Weights of a small autoregressive pixel model: norm rmsnorm.
Rows from block 2 of a small autoregressive pixel model, named by matrix and row number. Rows with one number belong to one neuron. Each number is 128 + 24 x the weight over its row's rms, rounded and kept within 0 to 255. All counts start at 0. Numbers have three digits each.
After each neuron's rows are labels from the 100 images, of 14976, where the neuron reaches its highest value: "strongest on" is what is common among them. Only what is clearly more common there than usual is listed. The data: photos with spoken descriptions (Open Images, Localized Narratives).
# fc1: MLP up (model.blocks.2.mlp.fc1.weight, 1024x256), inputs 128-255
# fc2: MLP down (model.blocks.2.mlp.fc2.weight, 256x1024, transposed), outputs 128-255

fc1.311:107105108129146125123087135107134164153143121152128126127144108119123159119094158104144118123200125127139115122094139141147137113127104101111123123111111114150115120139124119127136106114131099163128149096124119067103132156107134114142124095118162145147132115111111123101140115117135090141171146144131111153135148122125155108150080072121100084139128087146097143113095154104143122157095
fc2.311:112121093159128145110118118110136146139084133113139135173095111070150194172125167119169092152121139121128164107149155093144105125151152103131139110123106156153140079150139152161152125147100136076075148134118112123158155130109078166137127153172095199128160127123116122110102110120113128091131149116158075142121121140141147127168071122108141137124139131114135142116125089124141131120141
strongest on: text has "woman"

fc1.662:145102117111087145117166174186142130135115140121152102123106104112123146179137141134134122145126148144195083099144152122125104137134117150128152110136100097125169124130153158136137182122151087094127139108145136129104163128115142086109087175098122122107129149152116161135146139197156132143123108138157117157158132129132122110158147175114112101078119138116098168149152134137145123106161
fc2.662:111154138082151118123153141117139108143089102170093117136134128080113120086125102131122110171099116150131085129148159125096157136127176140126147136092122125131141108142124111138113096148130107111134132171138142134138130147143155092152112124111137130092128117038115088136100076137122122143106128125082141164136147106136138159114132107125121172147137099126145124123113089158115142137133
strongest on: text has "color"; text has "red"

fc1.54:142142140158104161156148117108121140133163074167171152107122128083109184116173129176130117115110120143136124136059159132130137131152165088090142104137115140113119155110142144094074146130141125102135125143124182119139099146164136148136156096134120156138086159097139122097141142145128143166130135159113134131137071136120126145137114121126099111145143155144105181105154113152146101141115
fc2.54:173130110134123141108157129141131155137042146166124102094147134118108094150133105110124113164099125115126104085116114135122136156089096100127096148144147078147160138099119111117147151097135136150089130115161120107094108092116117085167132118135152103150100112126139160110131132084092135101104120132145104109122097100129167133111136172100152117127108102116157130088128087117149159128132
strongest on: text has "flowers"

fc1.286:087151094102169110137102133184121163130093093156129118149147141157155138144123158137154109153149161114140150124091144101147131136161107143115115097144151130109108138119126134124138093140140123136114163094115118084091149145141109147142109126102153131098083126155132193074124130139146112130146164144122126136096162126147125074147160088120127090089106142140111160173135091142118090109103
fc2.286:104115122146168149134140143123124161137094119119153135169142129155125177122167187090155125140112114159141174138127151129142103134132138126119153098053153127141090120134132114127173117161115104092134131136122132136174149114134084101134113114160134124137139110161150096119129115132100116067125177127125139095146112117095082123170150102083125149140158125088109145096133113131116143081134
strongest on: text has "wearing"

fc1.369:130127107152137083094121127140134121160105172107113122115123075136137150148113110119144104107091173151116136153161138136086138106118112087096109118125152101110125131148124140105163100146107133144129160137100153148160129127135113104090136184121118080107158114103109135132121128168133120115107106108120157093143127061102099151148147142159141135140124103109084116152125153123136098133076
fc2.369:158099176118090157141118135151082154117092080171107098143147183117156079090159131098135165106144098132121157104088096142130110156156129142102113170109086129143103139119103117122133134119172118142090109153097099107148134107116144169112116173084134141154131124180140155111109144106091105131168122116106146138163107165127152089124149082096122157080132156132165156126108133133060116103136
strongest on: text has "trees"

fc1.279:107149134139154089145139145150136162139101162155131150107117126157159115125138124110133138135118067098091100161117146156103157098115101100098142132119180157118109151150130109108096129131123114152168167140149118149144118129071134147113167131123113129112149090100112130118176122088095110129092129138123116123147133160142121133093157122122136121133080116137107062148098138121180126153143
fc2.279:107117141098119146117172147092132126126149115135144108168142130144090157142126154144110116112155163106134149102113135152159120156163076075109133100155099113140086105090161141120100130111117120064102133135128132129122104185143096076128120111098107160107104177121120169147142116119184112139112085122113112128140168119138128124109125128135107118155152147130141168135170146126154102109151
strongest on: text has "table"

fc1.683:131130157108138151144107099135157134131168110134129097121118158140128138072118131129152112153159170132146164076123064147132159123156128096085140103159182078164142138166156136120152091133105148158159123089127119107127081163128143147171095123091153154121130129109098113132125135133139093168158129155135148077125112117093105103132124153116134162114134063125088133164106101158069131116090
fc2.683:176132107106206133116142138134110131092105146122114123150134111149130093137143160082114145108121110151161129125123141115174110127101141131097151100078151152131108128088118159096115117082137095103159114126138112164148166161137108113121124125142117119150133132126152158127197146123124084126130153157125122109091117147139123121108140086151147124151115086096123138151162135145152117136151
strongest on: text has "man"

fc1.299:135161119110112130120096133139140147072145107141121132097160105116091170100113089132112173153114146134146113108105155145137096099115152135167082125164132112126128109118144080131124112126145183137120171154135145110108089131137124147084177123153160172107134117135165123089102084117132072092127186134095151116158131137169096042157162163127149113165090146093150129142137150125130170122150
fc2.299:105119153100125144127086122145111099112154167121115099138124128123135115134150146120095104091148117072125125109123140126113115162109137183093170099143111131155126132153145154135116167135122082136181125134136124170166128120106101138151116114120135088162156156166123153136131141075145125137143124100159092128115140156134180115067112113085176122138102161123170086119111110071073094150101
strongest on: text has "table"

fc1.403:177133095120099090083139140117120153104122146118128128079139121124127088125090149111152109127084133138146119124142182114136146141133132106129103079116164104137151143090104115103126158100112123144121116165165093138074194080140141117103137137123187102129120143127107205164143150135105135113110154141115152106151097120147124111134161161103138150136166125113135149107117180124136103148153
fc2.403:106138161153137135144139157110139176112164097140165174130126127137154131122135147130075111107103154129128095123063105139110153112094120139118106087128119113110135112127109092184132137167128121158117152138089134134091085120147076085120114114109127115140142133129167134125160111095071178111139127129134157131131124141119134141116143106096134148107116110111158086151148155105139155090115
strongest on: text has "table"

fc1.335:121076150131147135165132158162164122156117119122139145099103113139107152112103155126134098122103123166133130172151112125174147107138121157136120157102117153133111152152165098114090167152132127155125147149123069094146103156155114123139164074119128172125136120102114112062139112140133099137177132139128125162097141125141110109157089116121113108150139112126169130146102096121109110129105
fc2.335:122130155108109118107163134145105137146134127155102087154110107150165064080118143130113200110127119094125110121154104113138121117107147093129088119151176114118093088147151158145124114157122157139132154143100194124145154153086116142128112127104145136130167146110123131144120104108123181093100083131074111147141127148151159134116152106146129176091144126146124156142127115122111159126193
strongest on: text has "sky"

fc1.271:126155112119115142143084149154105116103138096176105144128124138101137102111108183129136118134153163139104101124107122119133116114161181199161158102140152168135125182132127106144136107148110138138138118110142115128132140146100070099158164149154109133126173154116110111077108106113096104193118094120138088110145144134093123125125137099150121145148128140104169103134123162115154147126128
fc2.271:070161065133111126125122116132124136109110115184162164095138129141108097105145078158152145119158097160141147131102106098098125096108161116147127136153116161123102109116149183112109106099149149103158161077141124136115185151151164134133106123121148126082084136103155117140122152089114133105136105112113124135139143085155104140076087110130123114100111096156125142143099113127110170103124
strongest on: text has "sky"; text has "trees"; text has "buildings"; text has "clouds"

fc1.522:136130132138141113124157099140155108146099088127133108120151131059132142140161148135110137108149136135136115140148132109113129127111149157142111111168126106128118098151152110162102166154123105155150134125124162143153140130128120119142133099156186123132101109090163132162060144183142111165149124142178101133119103182087094130154088098091124116123123124189138170100126151136167130116123
fc2.522:102134139122114105140156152113130121134132187132153161122143172140131123136154138156155165144153084119175084125125143124119141086132153106127126125092152142117120166138114146168119106149122121133082136127109132136142093159144152142127144191086139178101130118174097142134156110099144100100125126121113141134141157105084111105101163120130120089142118128109141180100147128170124122143126
strongest on: text has "red"

fc1.5:119116114136124146089119133144181162128136134178129122117173112088113104140097152105081149148098079108140122145094115130141110117157141130127127127138093122101107099141126176132155151153129114137154111161149123157144110102133142133113106113143142097138131106107130102117090129099139086114101091129106130087119120126119167133077110095101106143138135113122078119115162144122097156103132
fc2.5:128124112164149118151128131119130105162130063127115118095161128140141111143103097109156116146057101151112180088110142146133107118108111154145164159117112135122174131131137143108104142101105133119132103173152103088128071138130115104102110153128139108115129115140133117145133126124096125151115065148130151130150195144127104089156114113141130155146141142110149139148135117129069117104123
strongest on: text has "sky"; text has "water"

fc1.16:170143115119135128167102123121121153124191150111113097137118155125147134132110129114145095151169097111129093119130140127133135103141132122146121119146151112103131123124095149118133147142106108188134164158181159109115137109117119121137127146119101096139129130134178146115132124159134155134128130122146165140134175117143114107134161105084095109119163115137118110126194146144165166117111
fc2.16:068116141056154076142097095136109183147139163112132124135103102116131117105126130138094136115134140112107146140099123158134108117100120153117132100141113130160135156148151077094081141163190150104131141140104109129112101157162136137114146181119145110143125138126151142118166132144151159134108181106147143143125166080106162151093144089136165105123134118095118147105141121147184109143145
strongest on: text has "sky"

fc1.488:160152120110137094144124142144138116102094188134143113098126160098149112121101117126135161156095124143176155116096086128119105092096109114150133150147116121124138122151111123144147141119097170177113108141153101105132180147158109171123111104124119145111085151173159122132163134138131128109110150112112122147129135144127131138094111113111096106120151098133119147117114122118098169146113
fc2.488:147105129134115123147125163092106108143124135122141122116117111146112084145125091167122124168127140128093107139175137144113136183183155159114138108124131143130124112149124143158086081090137149112121101101108134152131110129102141097154136141109149108134148124126117142068124108108155130118118123098135121109128152142130083175168133157070165115132094131136103086092123108107127127119119
strongest on: text has "wall"

fc1.483:117116153147141140093132116121109153094132129150090100083120138117148114132116124133085106099131097166154116132123148146114112069108140141108131170131112140154091173180157109124133190131095126152155122151154098130147135152118145151089188113164118108138102125112120103115116115080124114169148156099124157121100121129108087130147171092126120102102092128142159108133138092154095116176159
fc2.483:145157080143122109142152162114126129103133150152109158145103103133120138148126167164104162048091108142156082157106099148146139115137111102158047117118108087093128106092108138147121089132164106139087103133140115104094155107071127139155111144138107167107098144120164098102112098131133123088119140116131149156108151134148120167137096158137174127131115101116098109110119128112067173101101
strongest on: text has "grass"

fc1.310:161142140089144145106120102153137146148100135153107126165133100150138157129117126124168135178153159129115152133134159099120138113165144127117149115105105144140136159141155114094116127124088114129095148139168114108123177098109135107141112099102129127110120147127091163125141130131137090131093143153132132142072145106136163104128148138147135087152137109114113147196109127122135135064156
fc2.310:136101103155124159123129152101155129127108140097128136195107131136137143150131179126121136163120124124115133122140140134101081111123132106103151088142124154114123082147137151155131162137133107088092093180137123128142126163102089088143104124143122124159140111165138125107192100119140133101109162071121118141112117129164154127130120148136115140113128134119120155126101122143128103150150
strongest on: text has "man"; text has "woman"

fc1.52:105122147137116087106163166127088150061124160094086142151139147140117101138112141137114126152130121103123123137095124157119171101101134124154129101135155101156121147114184111138104130118117094143162101144147100131165152095122110114096169134129133171162118101106102105139138081112124100140133140156128134135129136104140084132171120132132168153156123125106112066154103108105122081177118
fc2.52:118145134097098135129131108115126102123132083124114117121097119082133133129156135135110147154119090146151132151129115146115139098112096083141095155126133156108119083136075150174144127116105155093114102131108151145127090162127117124126146121115091133116078142130122112109113138184162123151121155149171184094086139137109116172148153165139104105121145154128131107099129089170155163055130
strongest on: text has "grass"

fc1.223:133132139092131126144149140140141132125125109102082143171100153137122101152149113105133083100157101120110149109104105119105145112139105127154138134139166108080134102159093150124144146088124131101109111102125121107121117167179156141094138130154133153124110111137159126133119130095073122132086126131126165102131117095161153139157098139134132106132170104130133152093127076136127122103125
fc2.223:131125087127112136130143134117131153150121159128177119126095105158167089112098158147154121126115141092104085115173130100114129122107186111112133104129127135125153153116107143191117118109120169136124105116102178124075128126102115120121116165107171102107111176109109130134128146102107152117065109162107114138125111166159122135133111155127144125101139124113184106148150117112152153119086
strongest on: text has "wall"

fc1.722:106125164106159130141154196097120130158110097148097140125149106099139133138142152118087132138126138146138165135112137110141131118124104068143141143121132123100126135159152156128109104134150106095138167101148126159115139112142110172080104117091118137169156119159104136121130089130134125111104135131122127131099134108069149123133159164105160110083109057142084104071117126140082103169179
fc2.722:131124132087104138143108100105132084089158101116114120118122147115107116127126128101131169136134159089114072127169128114146109127104135174137149109149137151158095142103135126081166132128117125139070107121139091125124103138155096096158122098152119127122100140142115110121123177109107150130164116090112149095130154148140174166103126134167174151156167139113186138131110137084096165120119
strongest on: text has "water"

fc1.265:153158129095106139119091133163148077132136144135107123141128152101129133118147134138173139122113151156113119148110152116141095089118150116148138114129119169149128117126138144111074136120104115119166131069098139117139103111116141143134116129096129107070118140153122095107142160177120127124128129092148122135139132124100141139102116156131152128128145140098094146151161160092129082119112
fc2.265:134124150163153116097144111080101119070106132127157139142117153107075143106117110152150094184139162069124130179077118149184124148130111087090115139149131150136127145108110124146147135130158128073118162109151140188149112138125149116144134146160148170139119076138120118080083123162149108122139125141123113138095153124125145101122155117100102116093124127156150167124108170113133128114070
strongest on: text has "red"

fc1.390:172154129112134140109113112115104134158161132151135147165093157115118129132139086145153142124139069140135115157121087119103123121189163126115113117129110129106141148141152107141091095113135147117133165135119132111143126146115166149157100115168136133112117124122144103119093130102149112136133108155114193112122079107150073150137110114168114122145123130075132113125111149104075111177156
fc2.390:131119142147177115133142128147166109097136130117101134098103098131162180169116128125132111136145113144123141162142117115095119124128120112141154135099112129133128154116133124129144141113152116107108126153134144123112168100116107141098104110150167164127129129128128140141102117159071099106104135138135095151086115183088119154158108120154139113059113122094151088107118129121042163128147
strongest on: text has "trees"; text has "sky"; text has "grass"; text has "plants"

fc1.633:123085087116122140109137108125110115075152135091122167156141121133163137159169155151128123090112116142090154110139129149117142103141149104147161097113134123140115108121178137153072111126127131128123137147101168117133176161165136118119160087132148132134090136073099112147105131171142145137135152118139153145185117162137122132144127176150137085153133158115074145134162111130066084081105
fc2.633:118107132131130089145145118129125119161152117107150116145131152144101132157139087142136190149120144160118121148124152132082107142167145135095120138168155094138094162129155118123082174152081096164137089085174142178173100109144147050139155110119124119120104132121157132145132103125107116117149122120093108132129144110138169122132141110144136124121118127156150168097143103111122106068086
strongest on: text has "trees"

fc1.601:146160106139143106147135122145107121140127061099158169165120162096115144075142150117152166138140139131178073166132131111150184129146168152140129113131153111152116115140158128111133143129138141087126111121140113125132138118156138136103096104113126124106087144147137093107094147098174108096137113149101109144145069075101108135129118136128125137133140120103107114162150108095112118147122
fc2.601:124156124170130109165145138155168165113114173133103086105159162100116157126136108134131106146096139112100083125106113149139134124156151138127105150153174100142165121102091123097115122115146147136100164170093132103157119101089089112115138143106150180098073125127100161096128115105135139121135102139139104116128126141090131161112141147137129115131112134118119147115153117133144174097107
strongest on: text has "flowers"

fc1.268:162111157158135149087158129127121104090096162132104157124127102114112134169105118138142143092128110142144084134107121141159138128098145069133117176106149125127126127145139159079098136083091155137113117086138151137151125140127115126063082122117125146139172121129107110116155134117092125149114155144121135066114136088131129120122131091142143144137129169112120186147133159096116113124121
fc2.268:139155153093131149161119132173155145150154128107110089110135144110125122092107117096133112126134120131125133159104152126162120117100107080127147091130147095129166083114128116116148136142073109136109184123106123135113121147096098112127090134132147109102180188116103123135105155134133110162072114108143134132140131134159126109156161103144116158098090149148140092094135104111118147137137
strongest on: text has "black"

fc1.372:126096177093131126133089120135155093108140102135115159151114152146153119154136158124140149155145139122158141171167140144116103128134126150129141098176126142094171143190087101108138085158117156146076154149137124135126157143101140133093115122103150119106106090100110167111130132130062134130092143102136156162122165101123143139125130135129117079159093104152088136160127103149096117043144
fc2.372:127087100134151121103114159150126121130100135069100119176116123130110143094154138108135140167114132125120153135074090123091133138112117127056154101120119086134108104099151136125129162121118143097111102146118125136173090139109098100145125117122108152122121111121122098154120116152125102109140150127095140157120124125109119125133145127141149157117134121130126193104082108135132143099138
strongest on: text has "holding"

fc1.701:164074149138089149108130109112122129122116115078116084080151059095130137094137181143131144111108151112133107137139121100108133140182117137126095138129102107149083121142148106141119166144162133159110148167117148099115172088145144145113152108092143074158136144160128124134118158170142170107131147099158136139096156148112113147152111137133117138130137111106124119123103132136160150128133
fc2.701:081176144176176141103128101144064111144139115141062155149118140148143155060140120125145144149163136062159111129136132106168128130083127132115152117114116143120138116105161118120129176137113106134139157105100158122174102114145100128124133151125153147097135147128137082120170127144166140119103163181103133125113118152115137128145138151165150170128147125152149139138116111085166153125136
strongest on: text has "sky"

fc1.734:157136125132104114138148096146157106136133101139106104126135144154161146129128177163149115134147123119176140136185111135143117113104139132143126075111109120083148127145120086125156135133088121115085143143156111116116165109139143128112136147099099107156158107155142148085113123125125121081104120132163134137073145106120141143126121101081101146146147134107136182128155105125123145054115
fc2.734:090124118104150130109102165123103147129070134119139156194127122141145161091101137052128123136101166118157145127080115129121095090105082121077143127153123125131128132140149086099203085128129176116102104135121102136150132100091093105170146130170147140141140106126121110149169153138121097091138151168115141095123140139125154108163093098132142144154131161129125147110088121157126144100109
strongest on: text has "wall"

fc1.620:134174130162117155117062103151132154112118113126126182155153138156126132137137144112103163116104142176155124158109140139147121087126095141127133076125125154090110141120096122096093097107132119151111124137173138119141082147115107145139176120110107108107116109093134087141108099134154114125148109150110136157151070116125145145121136095101139108112130146148097119161189139114160180128137
fc2.620:097101107167143132155144164163133153128111124171133133101155133081132114064123112119135135111160115130123046122141103128112154107115146137119141172112170155148130133141167127126128171150110119132101162145138118170135138147153127138133092103121149139094096105165141109107139160127127145133131117142137116149136122100125145122128117133134109110140086111114158109113128151115152125125093
strongest on: text has "man"

fc1.685:162147125058109089162171101150139120138131105107133092120114160158123166123128178081150151162149123162151124129143110111132137119067114152169119125088131107111170125104083133122111129115160153111124109165176133131150137135155132140139113107096123140142129175147118128110138129069137159094110140083125075145128136107180118125126135138171106081123164127118139174159140136100121117093141
fc2.685:127159156125139118121142113167103115113124141127179130125135151129091154110114080122126120127077129151182124119126112108145131087101094123101149138106145072161133116157170120126142164141112138135158132122145117162139132132088132138155156123091122055140120098135098103133146128120156106089143151142140133141141137126106115144140082112144162157140139142130136145087134145177115130136084
strongest on: text has "wall"

fc1.469:130152150124112143100154103110103094128134142141135112154128117094112160136168122170128122116109103132134128117144161140115130140128102120105134111112107154115136092118077099166136106099136146131130127064108166141118124125109159131163106117122155087107115100106105148135138143194114118145085112165134084131189153132144124123130146140169124100140134133105091123146111115109069152139108
fc2.469:087125093126174121139077160156098105127144107124132100115093095127147150112134136104146100147114145136109163135138116140159146129157105119133129134153170078126106117094144121112117136148101122106150135137151158136130101106148139129142112147159126144164106136074184138163100113114079150097151108116139137105080157155128135118156128159140141127107135105126173113100128112114095157117162
strongest on: text has "plants"

fc1.415:160086115126129089131126120142132110138151112105082154168122106183120121145129144121160109139104105123110144136133143127140171115094170156120123119166138069119129157170152133099103141102164116107163099126147125109124111157126164160126137154158121172115158139096127147124140161122142114119124163113140153104131118079113099166114106175148130118154130133084107136114117114139115150139174
fc2.415:128148115136128137156159124130109120131140107131118134082141117146163098135106093143127164129119150103086110121121080157152096109148136119119094128116122161129149131079080142147145110128129107167117091144148127114114091093117119119147109127088166142144135156110114153149126165144163111130101102118120089113136117130122179138151098121095128154087096140112183116138119156107166134145125
strongest on: text has "wall"

fc1.80:136141140113125131124152131106127124139096118157157188186145087105126163113171144133157137133128140098134098151096121123151165142115151112188053110145166111151106168110156102117140140089140102095137096127149108136164100142146105094115117110128124122116092122146139129115112110119110162154144122145139148107116113153132139158108142154155109164142124138092160167193111142102116152096089
fc2.80:112124152212123191147134099152087133108093123098120088159118151153086154122090098151083100109125159115110085163085154186130092140150125114158110086120127138146132109095098138119124121141144148160156150156119098135115137141118111095118101118109123106091118114111103144073144156148171098143105149095137140156124123097105096135128102129127131133130105112165107159138125127133162182116138
strongest on: text has "color"; text has "flowers"

fc1.732:141100084139116145111150086147148126118109140088123122122146121146181174117077141113134167127107135165134120125145136165114160162144163092155117112164106101110104113130134151117125166128101118133099123134089118151130158106096136118164118143145095092116153126115146087135123130128122112114153121146126151116120096092141136162134161157141137163122099106120138166151143154140143098141166
fc2.732:142136135121089131123120147118081109136123144135135111121133155093122046099144137140131144141168106118135143096132103140152135113117125138078131164128099111103113137124141124131152122158101121123117175146125138129104115139124118156042087111124151131139093146103119157140148095162131143124099116132104173109149133130119115116108163108151133150139148145140088137139105136081182150116139
strongest on: text has "table"

fc1.62:128091090121142163102086107126142131149089127165095116107127097136102112123129126072100132136167101164093095113149128120081165134154128123139122115115147102142134084092125118093131137112140141149102120149123124129079126132091097143153123104168151175101096144120136129148103101094101128089118099101112108133126172141184153153136094114111110096128121155119106112103117127163118083112118
fc2.62:145113119162169114138151135077076117091128110137125139149122119156106098127138121168140123108109140078125085090172118083161141143126133116091149174126114144130139141167121130148145156176148110150106108122122122127134100102158166132126138132156093161123150145140090122114128114108113161104123117158154134100137130127107082163128154134136161132121138106115116161134166091106086125056127
strongest on: text has "lights"

fc1.664:112103143123130114120153098193128157131141144125130136153080125171109095174127127127113167160146137116173129153092156097130115111107137159114179120166149137137139055145135107130120100083083156128132126116109138142125148134119143135157117111102138168092143141073143114127183131162150155123126124127048139080135132127117100108118110145105103120139174114140107137169095131122155118121127
fc2.664:154125182126133120095137172121138095144154114131135121154126098079102101077144115140135167133160094123098103122151101152108113107149162164104158116088144095161128128130158150161112077133147113138103127156140140138123109125135126137116135114083129140136140116146154169133118125179125107132102094142120135105158118126145114119094136125153116117115166137122147103124141138110200136152136
strongest on: text has "wearing"

fc1.561:118144116145123180122165127138156125136157106132111132166176110132159131116126112119089099139144178137175127136145143142102093141150113167154114101142086061135147162118128129107151139126101111097084133108107081157164134131160125096134080108105128121136130107121138111115163126115133137169113142110135153128099101067103125154172133175169130148127098149144107148165127122155141102123109
fc2.561:110138123100128162123126132138142106118107121167113135111112117105073148122142122103145183082088137115104105156123090154164178128104139159092116132105165131132098140118071154116102140137044145075095082109122120121155119081157125098096120149127111120117123144097094123137121140109166146088198098150150110119097120193168172161084103082133130153113108096131107125103096143125150141141111
strongest on: text has "sky"

fc1.229:120123123111120120079168117159125128111103122167184115102149104081145135118159103110127136101111110141163118133154093136190157122135152149092123109124131134097168152118123166116138130139139154112123150137134152142139158112116145131083084140143148114180149098093082109123115119175119118097134131096124094115120101114108131123083160135091147126143116130094114184102147110156146138110127
fc2.229:141140152171170116132055177138110090154157129108128109130127120125121111138148096150137093119162166131125143124101147129091146089111111077076155158131129089185126093151134090121136140139107125135139143113112134130148113139144113131107145144115170123133167126147108118141127149154126142110134156151145089100137141141148086137123095102156140178129123153141128157123163136117117092132101
strongest on: text has "persons"

fc1.575:098127157114148136146150101172134163143162143164136131121108142160118082153150082128168155088101136066092142125144143105151131128102142146116154110155144169091117146206129114105072125090128128116181103134132155149119155142150117157145134113058134171104129114109088135075143130130108112134147118127134128129123124133116105102099085159092149117124130091147091128129134190138132130128170
fc2.575:112132103136141148091127170086145124130161109107188142120155168110099113168140121133144107134107155126116078106142134122161154126158104090092128128168121069119087161088142143175158112129117078107102112145131152118143149126122167101138102142179117111146095162125146131138127126095147123105114115078114138118165131097128120116136096134141109122105135111115132154137096129130164092058086
strongest on: text has "red"

fc1.270:190172167140111111111093099131117129153156087171101142137113114103168116141149111147186125137107130104165127164111144151102148143136149147099144095105099138117143123144132102091113109136114106118140135092133165140135119134184125144183111120111086133112047165153133109102149150111162105147131155092082139131173105141121147108117122150136128146158152196122145121111134130107105115171125
fc2.270:122116111129183166102133148103161137113150118126118111108129092154169147140112098081135146161096180123118121141145117147114132114113140118120109114118160124196121109083118125126134118130136114129149152146125160110132167106098138139102148114145122169155109067130165184124077113140119153131081120159163119115114103164140143166122131174130123121126099123133146096116135094136098165099115
strongest on: text has "plants"; text has "flowers"

fc1.717:137103154139128139072100123125139146125117116102113146142194161131139121128093123127128130142112136139134152098107171131140087157101138102145123153127139147150107126144083103145159158088084130093132139166154127174130165133150167100085136209119124135131121110125093143127128114130153095162157154145174127140082118131114126135115150098113125144199117149106107128142142138126136165163161
fc2.717:101094161149125128146098116127150167108095137145144127138132103122100125119136131129132124138138160134168078125140143116082142167102105089163119142105133067123125168109134083128082164157106139098135112125103139129131086101154146167126103141125140107127117107113131160106104127127095125149122144098136132117151174118129128136149163142115097128112119117129132134083120191108116122070137
strongest on: text has "food"

fc1.87:130135197105143142083147123113101135119122148153124098155102116117101150111145125135109147146130176131187073095140116152195161133098138145133128127124154133158137105137160145126094133130147094123122130128100118184140132118129161089170061113080144141101105130160160167163127098088134113147139133132101116141127122068136116126119117156115104111153120122123130093168110149126108170129136
fc2.87:086148108171113159119141131181152120134101130090113122096143126115154157140102084147128091129155105146123111137114147130093117132170136137174128118117134078146095128121117153114107154124119155142107129168106138091102130126119102143150123144110157124136113097124110124122122095131108149118093116122106128138125115181158117139166147130139115150092125146142149134147121129127189152145132
strongest on: text has "flowers"

fc1.470:127139107120086115124145128136142146120158114136108138142146131125171134115119139140115137174148112140152085143110162112167170096172152133164142140131134117144103092130060115120123134109167167110101143151129148103149125167141132138119125065146144084117148129141139117107112132116107151123128154132144135123100117113126095117097136148160111162168092128079096156169103148144115127125147
fc2.470:125108163132097114122111101167091168139136123108153085115133128105091134166109140131120151099166149099121143126143072136114081165107114209106120121136100117122136109152125118140143149171108130134152126168113127136161118129154140114120119122150128078117093114130086164128133075107129137123125154137114153104121146136154134101127144119082179152144128155160148158147102155102114107106108
strongest on: text has "people"

fc1.528:150154116118121110122119083135115113137127144148098093129107154188134141161104112147138135124160123113101129124172143109051104115148083141135111130137126146142137122081113071149168133156135129116126145109141134177120146129145114093133121109102115119168148126083122140131082140143108125105128117145126101118133131122146119158104120155132105103127169167089127123144117162132103189127115
fc2.528:142123127145148109114134109146125124123121151131177118166137133118101165112133166089127123137160113155127153123090124106071133112098103108129103130117128158137080141103104136125139060148107055112121152144078110152130132149122150106147080162154135138099117119164107140125087147111142145109138111094119140127118150088136165100130113128154122147109135091122088162119139092130164118136126
strongest on: text has "black"

fc1.338:127120133124117121182122106153126148134138075139116126124146164141116089121169130142077127125141136094122137174125122163097139153118145163090142087137141124107169136133102092123097134154120132157134166108156105094126112168113140143129127117147110082085099108152139115090131157109140134116144108137107155155115087149137086088101133101135150129142170168154138118158150083117049141127096
fc2.338:090159111154135171120140120122148143167143172150141102116121132125096164105117139078128132135132136131116186112136129091140142108182157138123137150101153160111110102101169139128108149145125083093105185127134132139176101149106115117109089102124133143136147106131112080153101145127092160158111129102124119085153133149111106135103123101106094124137134144168112133097135102145200177108114
strongest on: text has "flowers"; text has "plants"

fc1.526:134172139135176176121158112123136113155112135145140131170143155152124204100117122140118109109164137126095135113093183151127118118130096094100152126148135117123147176136143150082152130104117144106106194131139151075144117114131132116164168131137138096120134118135099111144113129137092147146120074125116123134103123098111150105127140083146138145138083154123105151171109129138167135128115
fc2.526:097087134153147129123122143137163121138094137134158135145129105123141171153148124097136098150169151147148123149128131129130128092152155104105145106177130151146098062131145133156093114102163103147135075151143067135138134137092083107102116139137099105149151131095130132106165100110157149130134148107142132112140117107110146170141104114101130112142165172143120130132119111107110138185098
strongest on: text has "wearing"; text has "woman"